config.yaml
color_jitter: 0.6
stem: "single"
optimizer: "muon"
learning_rate: 0.0074
adamw_lr_other_params: 0.00082
magnitude_pruning: 0.5
batch_size: 256
final_lr_fraction: 0
adamw_weight_decay_other_params: 0.01
Rows from block 11, named by matrix and row number. Rows with one number belong to one channel. Each number is 500 + 25 x the weight over its row's rms, rounded and kept within 0 to 999. All counts start at 0. Numbers have three digits each. After the name is the row's rms in percent of the matrix's.
# convs0: first 3x3 conv (model.blocks.11.convs.0.weight, 256x256x3x3), inputs 56-63, a 3x3 kernel for each
# convs1: second 3x3 conv (model.blocks.11.convs.1.weight, 256x256x3x3, transposed), outputs 56-63, a 3x3 kernel for each
convs0.127 099:532517500548565500521529500500469500500500500500500578573551500552523470500479500475481452500500500527500470444500529464457500475466521537553472554550500500537500519500500545500500550529500500500500456480482437432484
convs0.128 099:486533500485500500473500480500448546439500500500465500489539500473500528500473500500518500522500500517500500493500526571500500545483500472474500500500500500444500500521500500480500485460461512530530500500500553500495
convs0.129 103:477476487474470500500500483500490541500527500500540500513500500482472500477500475491469500500519500500523484500500500504500500500457449500500500500490500500500500511533522500500500541500452500500500524563528500528500
convs0.130 095:548500500546512500500453500534500500500500526484438488500500500500545475500543500500500472467472459500500500494470500542500474510527500525500468500500450500476500528519500521500527500521500555533500528545500525547525
convs0.131 105:500500521500535500557571500500500499479500531521515528523529500513512522500500500500482500500500454500558496500500500500500496500480475500474456542500485500500472517514500528531514500500500500486454546555548534527500
convs0.132 098:579567544539500500500484500500462500534467509471459500483548559477500550437500570500500500500500522532540524483521475470500439556500500500514517500506500500444469500536500500500500500500500500500500522542534438447469
convs0.133 104:500500500500522525500532545523478500500483500500491500500500461537534462500500475478547500500500500500478500500500500500500500500503500447451500500500500500500500512500484500500500500505519539548545520500505553538538
convs0.134 099:500524525470500518500500500500500500470500500500482500500500500500500500500500485525524500500500466500510500559500477541500500533500512500464519500500500548519489463500526500500531500500500500500484511500500540500500
convs0.135 101:456500500453451500500454500510500500500500434523487500500500475500500500530517540500500500500481500500500500500500471500544521472500498500500500463447471462500500500500500488523500474478500500499477500529500508527508
convs0.136 098:500500500481536500466500500500500500500500513438459500500563537500500500500545500500517469500500485500504500479500531545500500512500500500500500513500500537578554476465454509508500532521468500500512532541556500545500
convs0.137 102:500500465467460459500500489500500485474480473465463481500500500500500500500500500523500500542525524535534523496486462500484465525476471485525530500500500529500500456480500474500500500478514500500500500499500470467500
convs0.138 097:500428457541500523568500500491460445496500500500500489557540531555521500500520546500530500500500500528541549562500500557500500465457500516500500507500500523504500515500454500500462522500470500500500500487500514500500
convs0.139 099:502500500500500500472500500500500500500473500500459500500500500515479470508500455500495500522500500500500500521500444515525483500550555500537524494487513460500539480500517464491475500500500561500500553526500500500486
convs0.140 101:500493500475497500488500577500500532473500541500500500500500540500500500500450500500500490500520517500525517500500500500500526500500500500457500500428448435456526544527500509500500510524521518515500500500509552571500
convs0.141 102:487546539448500533475500500420514564500500558500500520500500548477500500500500500500531500517500500500500500500547500500485500533545522500521500500500500473483500500482476500500500484500478500470433532500486541500500
convs0.142 097:500461500539500500500500488458471440500463427500500500481478500465500500500500500471465475500514500500500500546500500475500531458500500490500500456483500500494548500460468500500500520526542562500545500500528500520554
convs0.143 098:500500500468455457500500500529500489483500462469475519456470493500500500523500526500527510485482500494500500500500458500500443483505460500500557528532500506500500500500500500541519500525500500528519543537500500500462
convs0.144 098:475480500487500500500500500528522500500500500500500429527544500500500503459474500546558500548500500537513527500500468500500519470491466500500500476478500463500523500456457528500500500500500500500486500500500534541500
convs0.145 099:518500561462500546500500500517500449500500454500522500465482500500519500500500500500560500493495500500500500500500500503456485500500548500500500500500500500510500500500527500509532500500500445456479500500524478500500
convs0.146 098:500500500456451428500497447525500500500500500500500554500476500512465492562500500500500500536551500500500467500454535500500555530500552491475500500481500536533530500500494524500491500500500476500464500500500500500487
convs0.147 099:451458500489463500500500468500543538461500469448441458500510512522479500471500500523500458470500500481500500502500500521500500513500500538500532546500500500524528493476473500489500524500500500525529566573546500540500
convs0.148 101:500500500522520527543533561500480500539500500555500478474509500474463500491478469541500500476520500485500500469558500500608546500539500500500535497496555500500500470500500484472500500500512500500481500532500472500450
convs0.149 096:443437508500471500507535548480486530526500450569549500500447429500500464500484471468487500500554561500500565500485516500500461448442500532500461500500439500467500490500476500512500465524500500500500500474500468500546
convs0.150 098:500500475513508500462461464434500500500494446500500483500521487535500500526473500471500539495494536500500500538519530487519500500500478500472476467466520500482500500484486500500500500500485500532500455470460465447461
convs0.151 095:461500500500500500500540527432500443462500500459479474500553500500500500543538530483500485500500480456482500500500488500500471500500500477493521489504500465500500500500500479500500500500464500500500500500500500500457
convs0.152 101:500527500500500471500500500539500500500500500500500500468455500453472488493477488478455500500500500500500471500472539500452500500500500501500500500537520500529523500500500508515459500500500485482484454454500500500500
convs0.153 096:541538500567550500516500500500500488529532500524514514463473528474500500509500500500500500500500475453475471500500500529500500500500500500482470500524500500500482507527528519537535500529500519500500500500466500500500
convs0.154 102:515500500513500478500472488532500536500500531453500540500500500500513520500500484464500500500556566549536535518500420500500500500500500500531529500521534500500543500500500500500476500500500500500500492534500500508500
convs0.155 103:462474500500458500468458460500500431517560526550500433500546493500535522500485520500500529500500500500500500500500500521500500500457461500476500546516500535500495517526500500480455496496457500466509500501500491473500
convs0.156 100:500488500533500500534545527451448450479519499516500500458455553450464553437500531506500551500500500500500500553500465529533500459437425510500500545545539500521512500500510500500512480469500489494536464490492500500500
convs0.157 102:500495449506500500466467475476442500500500500488500465500460438488455446500460435522527500517500500475471500566500500500467478500500500470500500443488500468444500500500500500527529524500500482500500522541557521515500
convs0.158 097:489500500500500508482450500500500478465549500500547500500500500500500522483468500500500516500469500500500507500500500476553500452521575444500493486500500500500500525500500530500473521500493500500500500500460553554500
convs0.159 101:500500461443452500500530572500500500500500500500500500480500519520470463510500500500548512545539498500500500458460521500460528500454500500533500469500500500484460500500472500500536500539532500500500474500500477500500
convs0.160 099:466500500478481500466465480500439500520500551525541524468450457472519460518500455500500476500524500500462500500500461500500500500500500500500477500500483467500474469500500500500529500500527500477468500521500500551544
convs0.161 103:475500500480500500500500500462500500519550500528538500464463481455500458468500441510500500500500472500500470500500500534511538499473500500500503500500500500500500506480500500500549500500533523530500518500500500513500
convs0.162 100:500500477500519500566522500500500505456466500500500538478500500456486530491500500500519522470500500478500500500479464518500500500499504500500527501500500533500528500478484518518500500500480500548500522581553500507468
convs0.163 101:528520533500500500500500540500500500500574500500561500516471500468435511469460500565547519542500462500500419500533513528526548500500500486475500500500527467483485538528500500500462500516500484500480485438423500500500
convs0.164 103:445469500500514475500500500575500500500500484481460487500472481541543562542500524500464476467474500482500500500500500473490500473500500500449513485528500513500446500500500510517500500513512500522500565565532519466479
convs0.165 096:556481457576500500505500500495482460529484484546500500500500505500500504560500530500500500492500512473484500496500574485520546500500500500500488500500494500522500500500500500500500524500500500500497487477500500500555
convs0.166 095:500500465500500500500500464526477500587500564513467541500546485482487500500536500500500500523500500500500500444500558484482500500495523444500500500521500500551500500500500470500500500500476500546547500473465457463500
convs0.167 101:500516500500500545527500560500525500500500500493500500444479500459474500500486500500553529531527500500500488560539500500500518443500520500500513500418500563515500500521510500500482500523500512540500500500500500500500
convs0.168 104:526523500529515500522487500563551500535551500500500500500500500485485484484500479478471500505500500449500519500488533500532563500500500480500517480500500500523500500500500500496468515500500500536500500541500519500470
convs0.169 101:500500500500500512509512492433458443443450461447500526460500500520526512508500478535500500500493500527504500500518528500500500424459439519500500500500515500500500500471500451500500448475500474500466559500516500500500
convs0.170 100:531500500500500500500523500500500568526531584500500500500500473477500487500500500500500472484500447500500466500500500500454500443442444515500547454500527466500542477478469500500475449475449462414422488435432500462500
convs0.171 100:500548471523500500500473500527500500500495484466500442528500470500485489500470500552549542500500500463500484500445500500456522465453500500500500500500502581500500530544561518500500500500500500500513500500500473500524
convs0.172 102:503501500536500522500489500500532500500500473500479483539500532500430500462442473484500513516484489500500500500524500450541500467500500500500456500500467500476500478510500517500500500500500500480469524500500500500500
convs0.173 105:500500482500500466459483500500500513515500500521500486500523500500534486500529500476500485500478500500500500482500541491478555459488551500500452500500451500500451500448500537500500552500539470500500500500481521523461
convs0.174 096:500479485522500500514484472438452426453480464500533497516470450500500500561500528500470500500500490547500445500536500500500569500500500574580500500500500519500465464500466500500500500500500500544547500500533541535500
convs0.175 099:500500500500533500465466446500500471500539500500530500535519536500500500481477481471469451462500500477532500500462479483435521500452500469500500500477543525470494472500500500500500500500498456473467459478500470500480
convs0.176 095:500500500538536546497500500544515444504579500500500500521503517500457500500500525522537500522532500500483453544500567500500498500436459500500521500536527500500500498500500500500549500532543450500485475500490443471500
convs0.177 101:500499500500500500553559522514474519521500500500500500462500500500500500500513535469481478474500500480500517500473500470460500535515500500462500500500500522500500482500500485500500489500500511500500523548554526517523
convs0.178 101:536500500534482489500459451500530500477475500500500500488497523477500500500500516527500488500500500519515526570500509539499548500559573483500500500518465500500439500500500538500500500518500535500486523500500535500465
convs0.179 098:500500538518456500528439522500568500551500500547500532515500506520500500500472500488533500476500500484518532500432500500500500546500500500500500519511500500525477537520500514500500467496500484476500500444457539500500
convs0.180 108:450538500458514521450528500500500563500541538548569553500500470500541527500500500526518527503500500524500470472532500441500515446513431456500530474500500491500486508516500501477516471443500500520532500500500500500518
convs0.181 105:492473500538500500500530500500500500498461500485500500500533500500533500500500500500485500481500460500500500500527517500534520513518481500535500500500474500500500468450454500500500500509500478454500500500530463500500
convs0.182 096:500500500500500500500500500500500500500500500500500500500500500500500524546527522527524500552500500500500500470447500500500500500500527500500500500500442500524484551500500568553500496495496520468452562529500500500500
convs0.183 101:480500493453479500500478473486500500500500473500527500500500516500500514500500500500532556528562566514558556483500500500500500537523494460469500500500500552568500500500500500500500499509500495500531500500542500500550
convs0.184 100:500471473529534500500500434500500500500500500472481454485500500500516500500500500500490489500543536500551539500452454467500500439470500500451468509500451500522500500484483500500490500500500500545500449446452500500500
convs0.185 097:500470533486500555468500500500500500566565515489476500500539546500477500487469475500500500500500500500500500455540500500528500392500395473500500469500471500500500500500520469476520526471482500500514470500525500470500
convs0.186 099:481500500500500445480472442531513535500500500500548518502496528500500500500522538500500522532530472500500453535531556500500500598566500500500500533466469551500469500515500500482470470483470446500540500539500500500500
convs0.187 101:539546500500526469513520500461479465487500454500500500535500497500537500446479520476500500462452460500473475486500526530475532500532562515499500484500554500500500526522506500500500500500448476489544480470508531520511
convs0.188 102:525500500516500500500500500535495576500500470500495500537555483462500475500500482500458500500500500500500500510500485500492500482496500504508525500500500500500500500524500500500500547500500500455500539500500500500562
convs0.189 104:522532564500539543500500505548500441519470468500500525464527537492529510457500500500541519500500511534500500500495483500510468500500500500500500500500475443500443500500521493500500523484472500500500500490493500526500
convs0.190 097:500524530500541509527500500500500474500500451453449445500532500482500500500500500450500500500523500561581545494472500457500500500500482500521468500500545566500547500500520452449472500500473481476500521500527571571546
convs0.191 095:450500500464463500458465500490500500500591554503556500567500500500484500480500472500500474492500473535504504510526500500500460500500500500500500500500484500473500500500500500500500510500500519500500500500500500500567
convs0.192 093:468500543500512513527500478456470500522500530500500500500538500478500476500527459524500500500500500460500500500469500500490549500500549469435500469459497500500478533500500465500459500500461562515524500500460511525500
convs0.193 105:532500500557500500543500516500500500500547500500473500481480500515476500545513500500500500500480500468500500500555488500566536432500500500447471500500478511517500483500500478479477500500500471500456500500471500459440
convs0.194 097:527500500500466500500500482500455446500500500496465500475450500500441500518513500500500487500500500500519546491500459500500500414459500517500472525480500524500490500500500500540500500488500531500542500546589532500500
convs0.195 104:500537527500500500528492544500500500550516466558500500500495463500500500500472500500500500500500500500501491500537521450456519500440500536542500500500485500500500500512512500500500494483500464500470457458468500483468
convs0.196 100:458500500500532558484500564500500566500547500500500454531545517500500500439500500500508500500500474488475470500500550459500500500500577547500516531477517500500500500500509460446458500450462500500500459500500500476567
convs0.197 096:529500436500535500478500500500500579500572567500529500467500500500500504500500500456500518472500486500500500458415440500496500500500447481500481500500468500490490463500474454500478456500500500465500513449479500436500
convs0.198 100:521500500500494500500500500480479481460500540469471500500500500550531500539500500557563528500546532500500500483486460462500500500473481501500500500539515472500500500500500500500484500522539489500500511525532458493503
convs0.199 101:500548500464519476500532465537466489471500500472500500506446500528458441500500500499500547500500500508500500475558477488500430479500427500473457500500500503542500500518534500479461519531500529541500528548519500500500
convs0.200 100:500476450512500515479500533555497500506500500500521465454500500486500500500527500518533534500500504490500500500493539459458526528515547496515500561500500500500533527500500500485475500500528500500534500468500500500500
convs0.201 096:500500500500499500552500500500500588500482500446438460432433440500500481500500531500500500500467500468492492500543538500503500551500475500500500500464470500500484467500500465474462516500500500465455553558527500535521
convs0.202 101:500500500527554557500500500500500500500468500466475543484500500490446480485464487558538500514522508534500500500519500500500500477500500500500554500548553500500500474500460529563522500511500445438447469463461475457444
convs0.203 100:500500500511472500517500500540551564500500558445414440455500500500500458468500448465500500446500500451461500551500533587500537519460473486506489500552535524528524518519517500515500500500530500500529500500564445500500
convs0.204 101:535572500523529500474500500459478441508560500572599534477480500500449487500470500500500463500474479500500481500462500500500526500559542500514500453500500445442500500500500488500500500500500500551582500550500500500500
convs0.205 101:500481500500500553500500500561578537473500479467500470500531500500493500500500500478500500487500500536541500500500500500439464500464500500465500500421500500442481500503500528500500500500500500535544500500500484500500
convs0.206 103:467459487495530554500500534442500500500531560524566569500500500500524523500530484477538532478500500500500500473500541535524521519500478477500453500500490500538500471500500472482500500481492500537500470500511500544500
convs0.207 102:500500500500500479500541481500564539548500517513500500460482441522482451450398449528543500500514520529528517526535500540500541500518540530518500500500485527500500500533539500553500500500500500500500517500500500500500
convs0.208 106:529500518467500500515502500500457500500450481465500500464464500500500500500543500500487500500500500500500478465527500495500500496493482532519500500500506500500470530539529500500500568543532514500476500512500500523500
convs0.209 107:500500500468500500500496500500500500520500432500486443475452500507500500531500500460500500500500524500500500527504528500532539466508500500500515500534526500500500500500492447500486500481500500447459500500545468472500
convs0.210 097:500500500523500500548554500475464531500500583500479538538500500531542500500476500532500483500500479500500500474468484500500448484500500469445500519508451500500500500500500480473478500500500500500475500535467500500489
convs0.211 097:500513500539579547500533500500464500577551570525530520500500500548551525500457455500537526500500487500500500500500500550500487500500488512509500500540500500500500514500500519500500500525500457465484489500531500528500
convs0.212 097:500441500526523500533557500565549500469500500500516500500500500503500500568549553500500471500500472500519467500500500571540526479405451500470500531500500439458500500485485500500500500500517500485487464500500485500537
convs0.213 097:500452465537500500500477500460500471461500500477500500473500500481500500488500500500500515460478500477439454552423439500500448500500469500539463500555500500535481511500464500477500500500500500492475500500500500500500
convs0.214 100:500500500473464500465448500536522471500537500445500522500519500500500500469500500500543551500500500500500500500500500447500500475532521500539539511528544500479500520515500510504518500500477500500500500470500468500500
convs1.127 105:500514512448465525474443508448444500477500529500524500487544500500500474500500500456453500467466480464463500460500450514500449532533500508500468517500470527510448470500500500500460449500500496485462500500491487500505
convs1.128 097:500500464492484500500529533500500500500486500500500500521500500473449500500449481500500500500500500484477462488500500500481500500498505500500500500500487485489477500458500500477480517500500512500477500500467545528500
convs1.129 101:482478447500500500500482452500449467500500500536500500550500500500531500500528518480500477479500467500500500500500500553600590500555500470523484500500500536500500500528500468500520489490500500500500500500500500467456
convs1.130 094:515500500511500500500500500500500457507513516518502506500500541500500469494500500519531495500522531452500500450500500503539500500551475500444425500500464500500465500500500485500500524500498500500463500500432480500457
convs1.131 108:452500481500500500530557548537500500500541547543568529500500505500473500505500524552562562549500481500500500473465463464454476500500479500500500528500500500531500460421473500500500534532500500526500476500500476500459
convs1.132 099:439449445500500462500458458561530544500500500473515569500500500457458500500500500500473500478500481500518500559500500500523548500523500487483530500479500457448507462512517514502500509500500499500534524518522465500500
convs1.133 112:500500500500449446523500500500500491541500446532525475500500475500500520500500500536513448536486445500504500544500453557500462523500500500519461500500474500500500519521500500500500511518524548534463500500473535540545
convs1.134 122:487490523500500530500500532500500538500526546500481456500500423500542500500552500473500507500495500451504500476540500474553500485521500500500500500500500522476473482500451500546500501500479500500500535500500487500500
convs1.135 098:500482500500500471467500462500484454500500488529500500500500500500483500466471500500485467530500500490469445552500500500500500500540500500450449500500440545500500451430457500455480500442486500486500466456465464494500
convs1.136 095:500456467500478501493492500470525500494500500500531500490466481527500500526500500517500500499457483500500541500500500493469517500517500500500500526500500500500470500561500500500480488500500473475500500500500462471500
convs1.137 106:500500458500521500545537500478483504465461456458443418470446500465432500520442500500500479500461473480500467500540500500500461521500467560477500541500500544522500500500554462495569500489527500473500519465500500500500
convs1.138 082:470462500500500518458438504500523523500500500500532536500500500490500500494510536500500471500541489500500513533549516500500463500500500500500500480500500467500533500428500500404435451500500500499500504500500508500500
convs1.139 100:500500500460500467462500500498472400513500470500508532500500500446500500461480500513500500470500500464500500524500443473461448480500459500500500500500507500500507500500500500500536500468439541500500500500500505502461
convs1.140 098:500500559561500500536515500500514500519547500533500500493500518500535500500500500583569572500500500547565574553559545462500500465465474500500533500500506500494494500500556548500564500500500500500500505500500450458433
convs1.141 113:461500500439439435512500500500500500536540548500475476534500511500466449500500461500497500500500500500500500523511509500500500526500517500500466476500492500500500473471461467500500519500512523500500462500452500537564
convs1.142 090:446470472468500500500500483500461542446455500471500500500471478530500534500500473452453500500500506461452500500520452553548485528519482500500500463473429500500480490490500500500500492497500500482500500500500440470444
convs1.143 103:500535571500555549500500537500569558500538533500500500500500500537545539531526500500500500452462472500500454526500500500457500519495500500500500487500543474500523500500471464467500467486490500500500500500466500500510
convs1.144 100:500511512450478483500500500518542500465500459500464444500500500500517525542500501543523517546500500500500500500500510523462466481484500500544500500500500520500500533528500474461426500465500500500500545500486500500538
convs1.145 089:466531500445500500500500502494500492500513508500491500500500534449500500468500452517513500500464500472477500530500480500552500500500500474468455500500449551500493500500500558500500528527500521530500509508500500474478
convs1.146 091:487458500478438500478500500478489500500537515484500453456466500500500500500479500500493473533500590500552500464437508500491500500464500465423450448435454476462500500500500500500562500500492500457494500500525500500500
convs1.147 095:500462461515500500500500500500500500500570556531569500500500500462500510520556538530500500500500500513500502500454500500500531480522482498531500447500500473518543500500582500500559500500554500541541531527500482500500
convs1.148 110:515500500500500500498478500500500500500478466500527500500486520500500528500485477500552500545542475500500472500500500500500500500500500500494462500486450500500492533500547530500500500500514493500488500500500500466453
convs1.149 093:500500534496500500496477438500500485500479424488486463500500468481500500505500503500560537524541566500500500487552578500561500500524528500500464462500500430500465530500552500500533523500500500500536500515500459500500
convs1.150 096:532557540500500500466476454473470500500500500527500490527500542471534543472500523500514500500500500537500515529432435543469465500500463439500473500500466500453476542500569500500538500500500549546527527531535500500500
convs1.151 109:500500500500500510475458500500523481551554500522519500483500566500500500500500500500500528500500500498500500500500500500500520500500528500482500500480533476500550547500523500500532500479500534498487500500491519541529
convs1.152 089:511512500455475480500466500500500439465500421507544466524476500500466467500500500500476500500500500475468463554500500500500500500500473500500500516540500524522500500468477500500500448500517542500500500443470500488473
convs1.153 107:500426500500500500500458500500529533500550500530547573500500464500500494548509500473500516500472500494455454549500500504478434500500434469529512500500500493500500500523553455500500459500500524500500500473495500500500
convs1.154 097:474500500500519500477546500455473439500500460500500500528500520500482509500500530527500472500500500475500482500500500500500500500497500466500500445500522473467500500500500500500527500503517500511500472507500479500529
convs1.155 102:462449500500500524500540521500523531545537561542529518465468431471500500467476500500519450474500457500547500500500500510531539500524500500486472519512441538532500500478500455457457409454500500483500482530526479533500
convs1.156 095:476500473500500500500485500500500500500500500540543500500500439500500450500500454500445462481451458500500448500420497477500500500473492500539500500500500500500500524523536500500513500474500520500517476500500517500500
convs1.157 107:498500500470465467478458462453485500515500500500491475500462460500481457518529500500500500477500500569514512516482500500522526531500452500521500523500500514500543500426450465421444500500491451500500500511500500500500
convs1.158 104:500502460500507500500453500469430471500460498500500500500521500452484527500433500500496519500483491474456481500469500520479500530522518500489500500485500526487500500500500500479500519500500500534538500500522488475500
convs1.159 101:500500538544500541500500500500484467528516530500500479500500472497468454480462461517529493500500500522500500502500500539529546500521538473500500500453465463500484581589571582588563546500500469500513500500500460500510
convs1.160 091:494500500500455445500500465437460458500500478466456443500536550485483524478491486500465451461500467500538500500500440500513466500547516500500500500500500500528500514500525548510500500457500444448459514500500469500437
convs1.161 096:442449455452500500476500500511477449500500500558500523482476500475481522455472545500490500480500500482468500465434441500500500500500486468467470469461480500473483500500500486500526500539500509475485500500473470454482
convs1.162 106:532500500500500543503509500542555514500500468554500461500500500500526536483514535472454475500500500500545500521500500500499500472457484500515533500500543490521541500511500500500500511500500500479500500474500500500521
convs1.163 107:540500519500500462500453455478500499462517521469504500500500500520500500500466500508500468500500500500500458520538530513559500470493474500476500490500500500465500478500500482500500454468500500470468500500500500485500
convs1.164 093:551500529500437500530509527491500500516500525500500500542500511500500540500539544500509534500485500500500500500500500500541500526528515500500533500560500526557500500500500470452467494490488500500500500500503500500500
convs1.165 098:478440426500500500500453500500500455534500500548500500500500487500500477500483463500511478500549500500500500466500500500525466500536500483474500483485500500500500466446504500477500511502500500507523500500500500500462
convs1.166 097:500510500537534500500500482528545571500500500500500500469500500467500500500563547500529500488528500472489500500500523465471500500500500523500500539500500500463500500500500559555580500500567500500500500537500500500534
convs1.167 109:524511500534542527553545558481485500470500500531515500468500504500500500500500500500500500500500500476500500470475494489500500500482471506500500484500500514500500500474514475489500500500500523530500500511500543552533
convs1.168 108:500445457500500500480500500429448500500500521535500500540500500500497500494462500500527500500497483530486488500433443533517524500500500500500500500500425500500500514500500500492500500528500491500481515494500540522535
convs1.169 091:512521500477519500500500500526552556550500500500500535500500570521500560500500543522500500506500497500500500500500513515500505500455466500500558500500526500519552500484500500500462500500479523560500479500475541531500
convs1.170 100:500544500500547500544537500500513504471443500500500522500552521509519510500540500500500500500500500460458458505510527500517523489478493500500500500500562500524500500500500500500485500500500500500500500500467520500500
convs1.171 095:500500500528518489500500500454500522485500500500500500500500500500521500500500500484500483500500500526522500529562500500525485500502500537523500537511438500497481500500500561500500545558502500500485500500500532500479
convs1.172 106:500476463500478500500459460463500500500500463500509500526500500510500500500500492500500500531473492579521536500475500500478476517500500533522500500500500519536500553522535548500523489478445500533500500542500475495475
convs1.173 096:533521568520529548500500554460500543439500539473504508500500525479500548481500569441500500506518485525525500500500517500500528500500508543500500468449500500500524452500546500500500500500474489500534500476500498500534
convs1.174 087:500528500500515520500500500500447518525534527561543512482500500467476476471500500531500571500500571549536562500469468500500468500500443500500500505519500500500498500500500457467500500507491500551500500500500467500500
convs1.175 112:500534524486500485500500492500500500565516500500542516500500500500500512500449446453500471541500500500500518500451479500467534500458500500474500518500498520451445500500486500545500476500498500547526500500506529500500
convs1.176 088:500500500500515530538547526485500555446500500475500500500500500472500526500500500441500500429500454467500500500480496500518500500500500500500537500500500500500545500467500500500484540560500440500500476447446465500500
convs1.177 096:500471485468449458463500500452500500479500519501500521500513536500500525474484525486483526500489480500500500500549507500500455500514500475500500500478500479500500492528549500489497500502509500500500500477470528500500
convs1.178 100:487500500500514500537570546466483466500519500516525500500476500500500500500523555500500500454443500500500527469472436512500500536523500476500500500500500500500500500500530500500500500526532510465458466500511525526517
convs1.179 097:500500424520500443524500500500552500500504500500500500500531480523550500500500500567509466524525500516523514500532552500500547500500500499434469500483545500500562476500500500500470572507500500531506553563534509530525
convs1.180 108:505507500500504500480472500500467515500525538500552531561538549542534515500521500484509500500528531500567500477500537500456500500445500500463477500484476482500454522543481466489441464495500524525500517526500452500478
convs1.181 109:500479500500500521500500527451500483500520530500512500479476476500469501500481530468500469482500500475500525463458500500472476458499500504500477533525500512470432486437435500480500483477461500500470487463469483500473
convs1.182 097:500500522479446502500481525500515500500500500461524500500500500507502510533518500562500500559483468557538542500519451500497430510502476500500500500534500529518518500500476542543498500500483500525531500500500500500469
convs1.183 097:500500500497500500542566560500500500538500542500511567522535557500546539500500533504500537512500500500450459467455500500509509500500500500500500479500500461477475515509490505512500500500500544500500500500482500522500
convs1.184 098:484472442476456437500493488479500515500503532500500537457501500500496500500500455515500436516500500500500487500500476500500500500500500500500500551500500500436472542550551530555500544544500500456456500500500500520500
convs1.185 098:500500500500500481467500482528512500473460472500517500500500500500500500500477469530456500519500509551500476500505516500500540480500505500500490500500500500500468546596546522500500454500457480500500500512500454434432
convs1.186 095:534500500500500503500443500530500500500500500535525500500500500500526500486473500521551500500507500500472500472444500500467457500500486530483520556500500538500500490500500457456500458471500500513486500512526482481491
convs1.187 103:500546500500589562562580535457463469500500500493500500494500500500500537510469500500526524500542542538555537500500547500500528500500500479500490481471500489464500429500500500500500500526500500500570532500532471500462
convs1.188 099:500527539483531500479458500500500500500500500500500500500461500526500490457500500500500521476488500500500500540494500533500495500500500498523500499511500449472500500500500500500500500500500500528477456500435477500500
convs1.189 098:500500500532526500555540500461500539500500500483529500536500500511500476500500500470500500500500500528517509500513500500500519500500500500500450500528477484548500484541552500553561471510462539532500500500500500500500
convs1.190 104:480477451478477441516500450500546529500500500500500455500500500473500500500500475500500527500530538500500512530500500536500500500500500500576589548591604517550583508500523500500513529500500551551500500500500485500469
convs1.191 100:500500513500500500533498500500500500500528561500500500500465507500460500500500500500500471500500489554500480500464424530520454543514458500499474546524521569500452548541503500500500524500500500500488500482486500490500
convs1.192 096:516533527467500521469456500514500552500459500449483500500500535453490492445462500500458454541500488500500470472474471486500500487500500471465451500500490476500500529547500500500460500453500487464475500500500485459500
convs1.193 105:500500500486487500508500525497525537455504500467500476541500500500500538467488500500500500500505500511500500500500500553521500500456466513470500455447466500500474535530495500500500485500500500500478465490500487500524
convs1.194 094:500540500455476489484475500500540483525582592500500535462506500464500500500530500500500487540500481468500500470456463500500439506500500500502500500500447473470481503500510500500500500462500500500500500500500468453469
convs1.195 105:500516500500526521500500500512500529483494464535537523500545500475519525500500500528500500510500500500500495537516532482484500488471448493500500500544524488500500537506500520500500495468463531540529512521500507500500
convs1.196 108:552585504500548480500548500500482500514477500485500500500514524450519500500500500500528481500500465472500500500500470500482475463443424537476535564527552549500500500500500509500513530500536500520500500465460532500500
convs1.197 095:526500495450484482476500482500500572467500500408427450500475459500480500500500500500458500491500515500500519500423435522563548458486488500478500482500476500500472500500474500505484500500500535547531500500500531510500
convs1.198 102:500519529526493500516530536474486490450500500472500521500505500467466500500528500524500518542500500500500545522500523467492526477478500500500465514500487500500500440473500500500507500508519500500500500500500525546543
convs1.199 095:455500500451452500536550551500500500500533500500531500479448492471462482500500558495458428500461500515500500500500500500522500450500480500500524500500502500500552481500458500500491512500471521500500500500500500500470
convs1.200 103:529561500500500480500500500500496500476534525500525516500500500500500500500481459500469437500479500500453486500500500500500517441437500536500500475500500500500500500500422471471452500500474500500450505522515458483484
convs1.201 096:500500500520500461521500516500477500500500467487459432500500496500564532500500500500500500500500546451500510529537484479493451468468480487454500544500500500473500500500500512522500537549565500480500500500500557590601
convs1.202 100:500500450500517500500500449500500474500547467542554477526512500500514500500500500512528509520493500500500500517471500500476496500494483500485500500500500540538569500500500500451500500500520518500500500474500559500500
convs1.203 108:543500500500500477500500500500500481500500500463478500500500500500500500500500500500484500472478509500500500500455482500466500500485463521500500500536528528536519500503502507500500526485471500500500500500500500500500
convs1.204 110:500528533500534537500500500514526500529527505454500500500529500481496500465500494500481494536477500531500500500487500500500545500528500500500500500500500523479500553528516525512500500500500500500500520500500500450463
convs1.205 102:500500486500500521558500500447500464532529519500500500510516500500518500500532500549500475531500500500525500500468500500500500483507500479468486500443488550500500500500500500473500474500519500500550514500510542509500
convs1.206 108:500500500500544535500542570500500500500558530561591553500490536527512528508521521500533500500500513451439470535500592500493500500500500479548500475500500500531500474491500479484476500500494500500500473477500500478500
convs1.207 105:500500523463500500500500541473477480460469500500500500507500566500500548473500536452440491500500518500500500500500500472486470433440466500500500500500542500505500528521500532500500535500475500500514460456458500500500
convs1.208 116:500500500500523505500538500443447434472500500492500477537482500500500507479500500500500537500479500525500500500508500565561556483517500500482482455473479500500445508514547515500507500469474514500553499500500471478500
convs1.209 102:500523508500544531483500500457500476452500500483500428452515569500555537460528544500500537500500500487500548526500477500519500500500500500500500500547500520500500500500452422477500433420471508500500528516500517500521
convs1.210 104:500491500500510500529500500500500473436500500500420471500537539500500532500500500538540524500533500500500500541521500465500500463471500500544584500500500476482500500500500558579500500540500473500529471486500513500460
convs1.211 103:500449431532500500500537541481462465513500436500500500465500482542554500545500500500500457514510521487500500500500500500500461500529500500479500500473483477456473500455500457500500500500510524526537500500500535559543
convs1.212 097:469465470500458500495500500465470500500521500515514500461500500500518531500500500536500500500480511500500500536500500500500500500500500500540562500548500466500518466500520460480500500541521527466476500500500500500500
convs1.213 094:500559587500533579500544544465500500487500517527511500546500500522469500520500500552528496476476500468500500500456436538536461500552459500500516544527470500527500500474500500500480500500500533500480523528507441455465
convs1.214 099:500500479500500468500500469532525500500500458500500446511495507506500500500500519464500507486479500467451481564517510500500483500473462525500500500500500500500500500465463500463451403402438500488500464481463500500500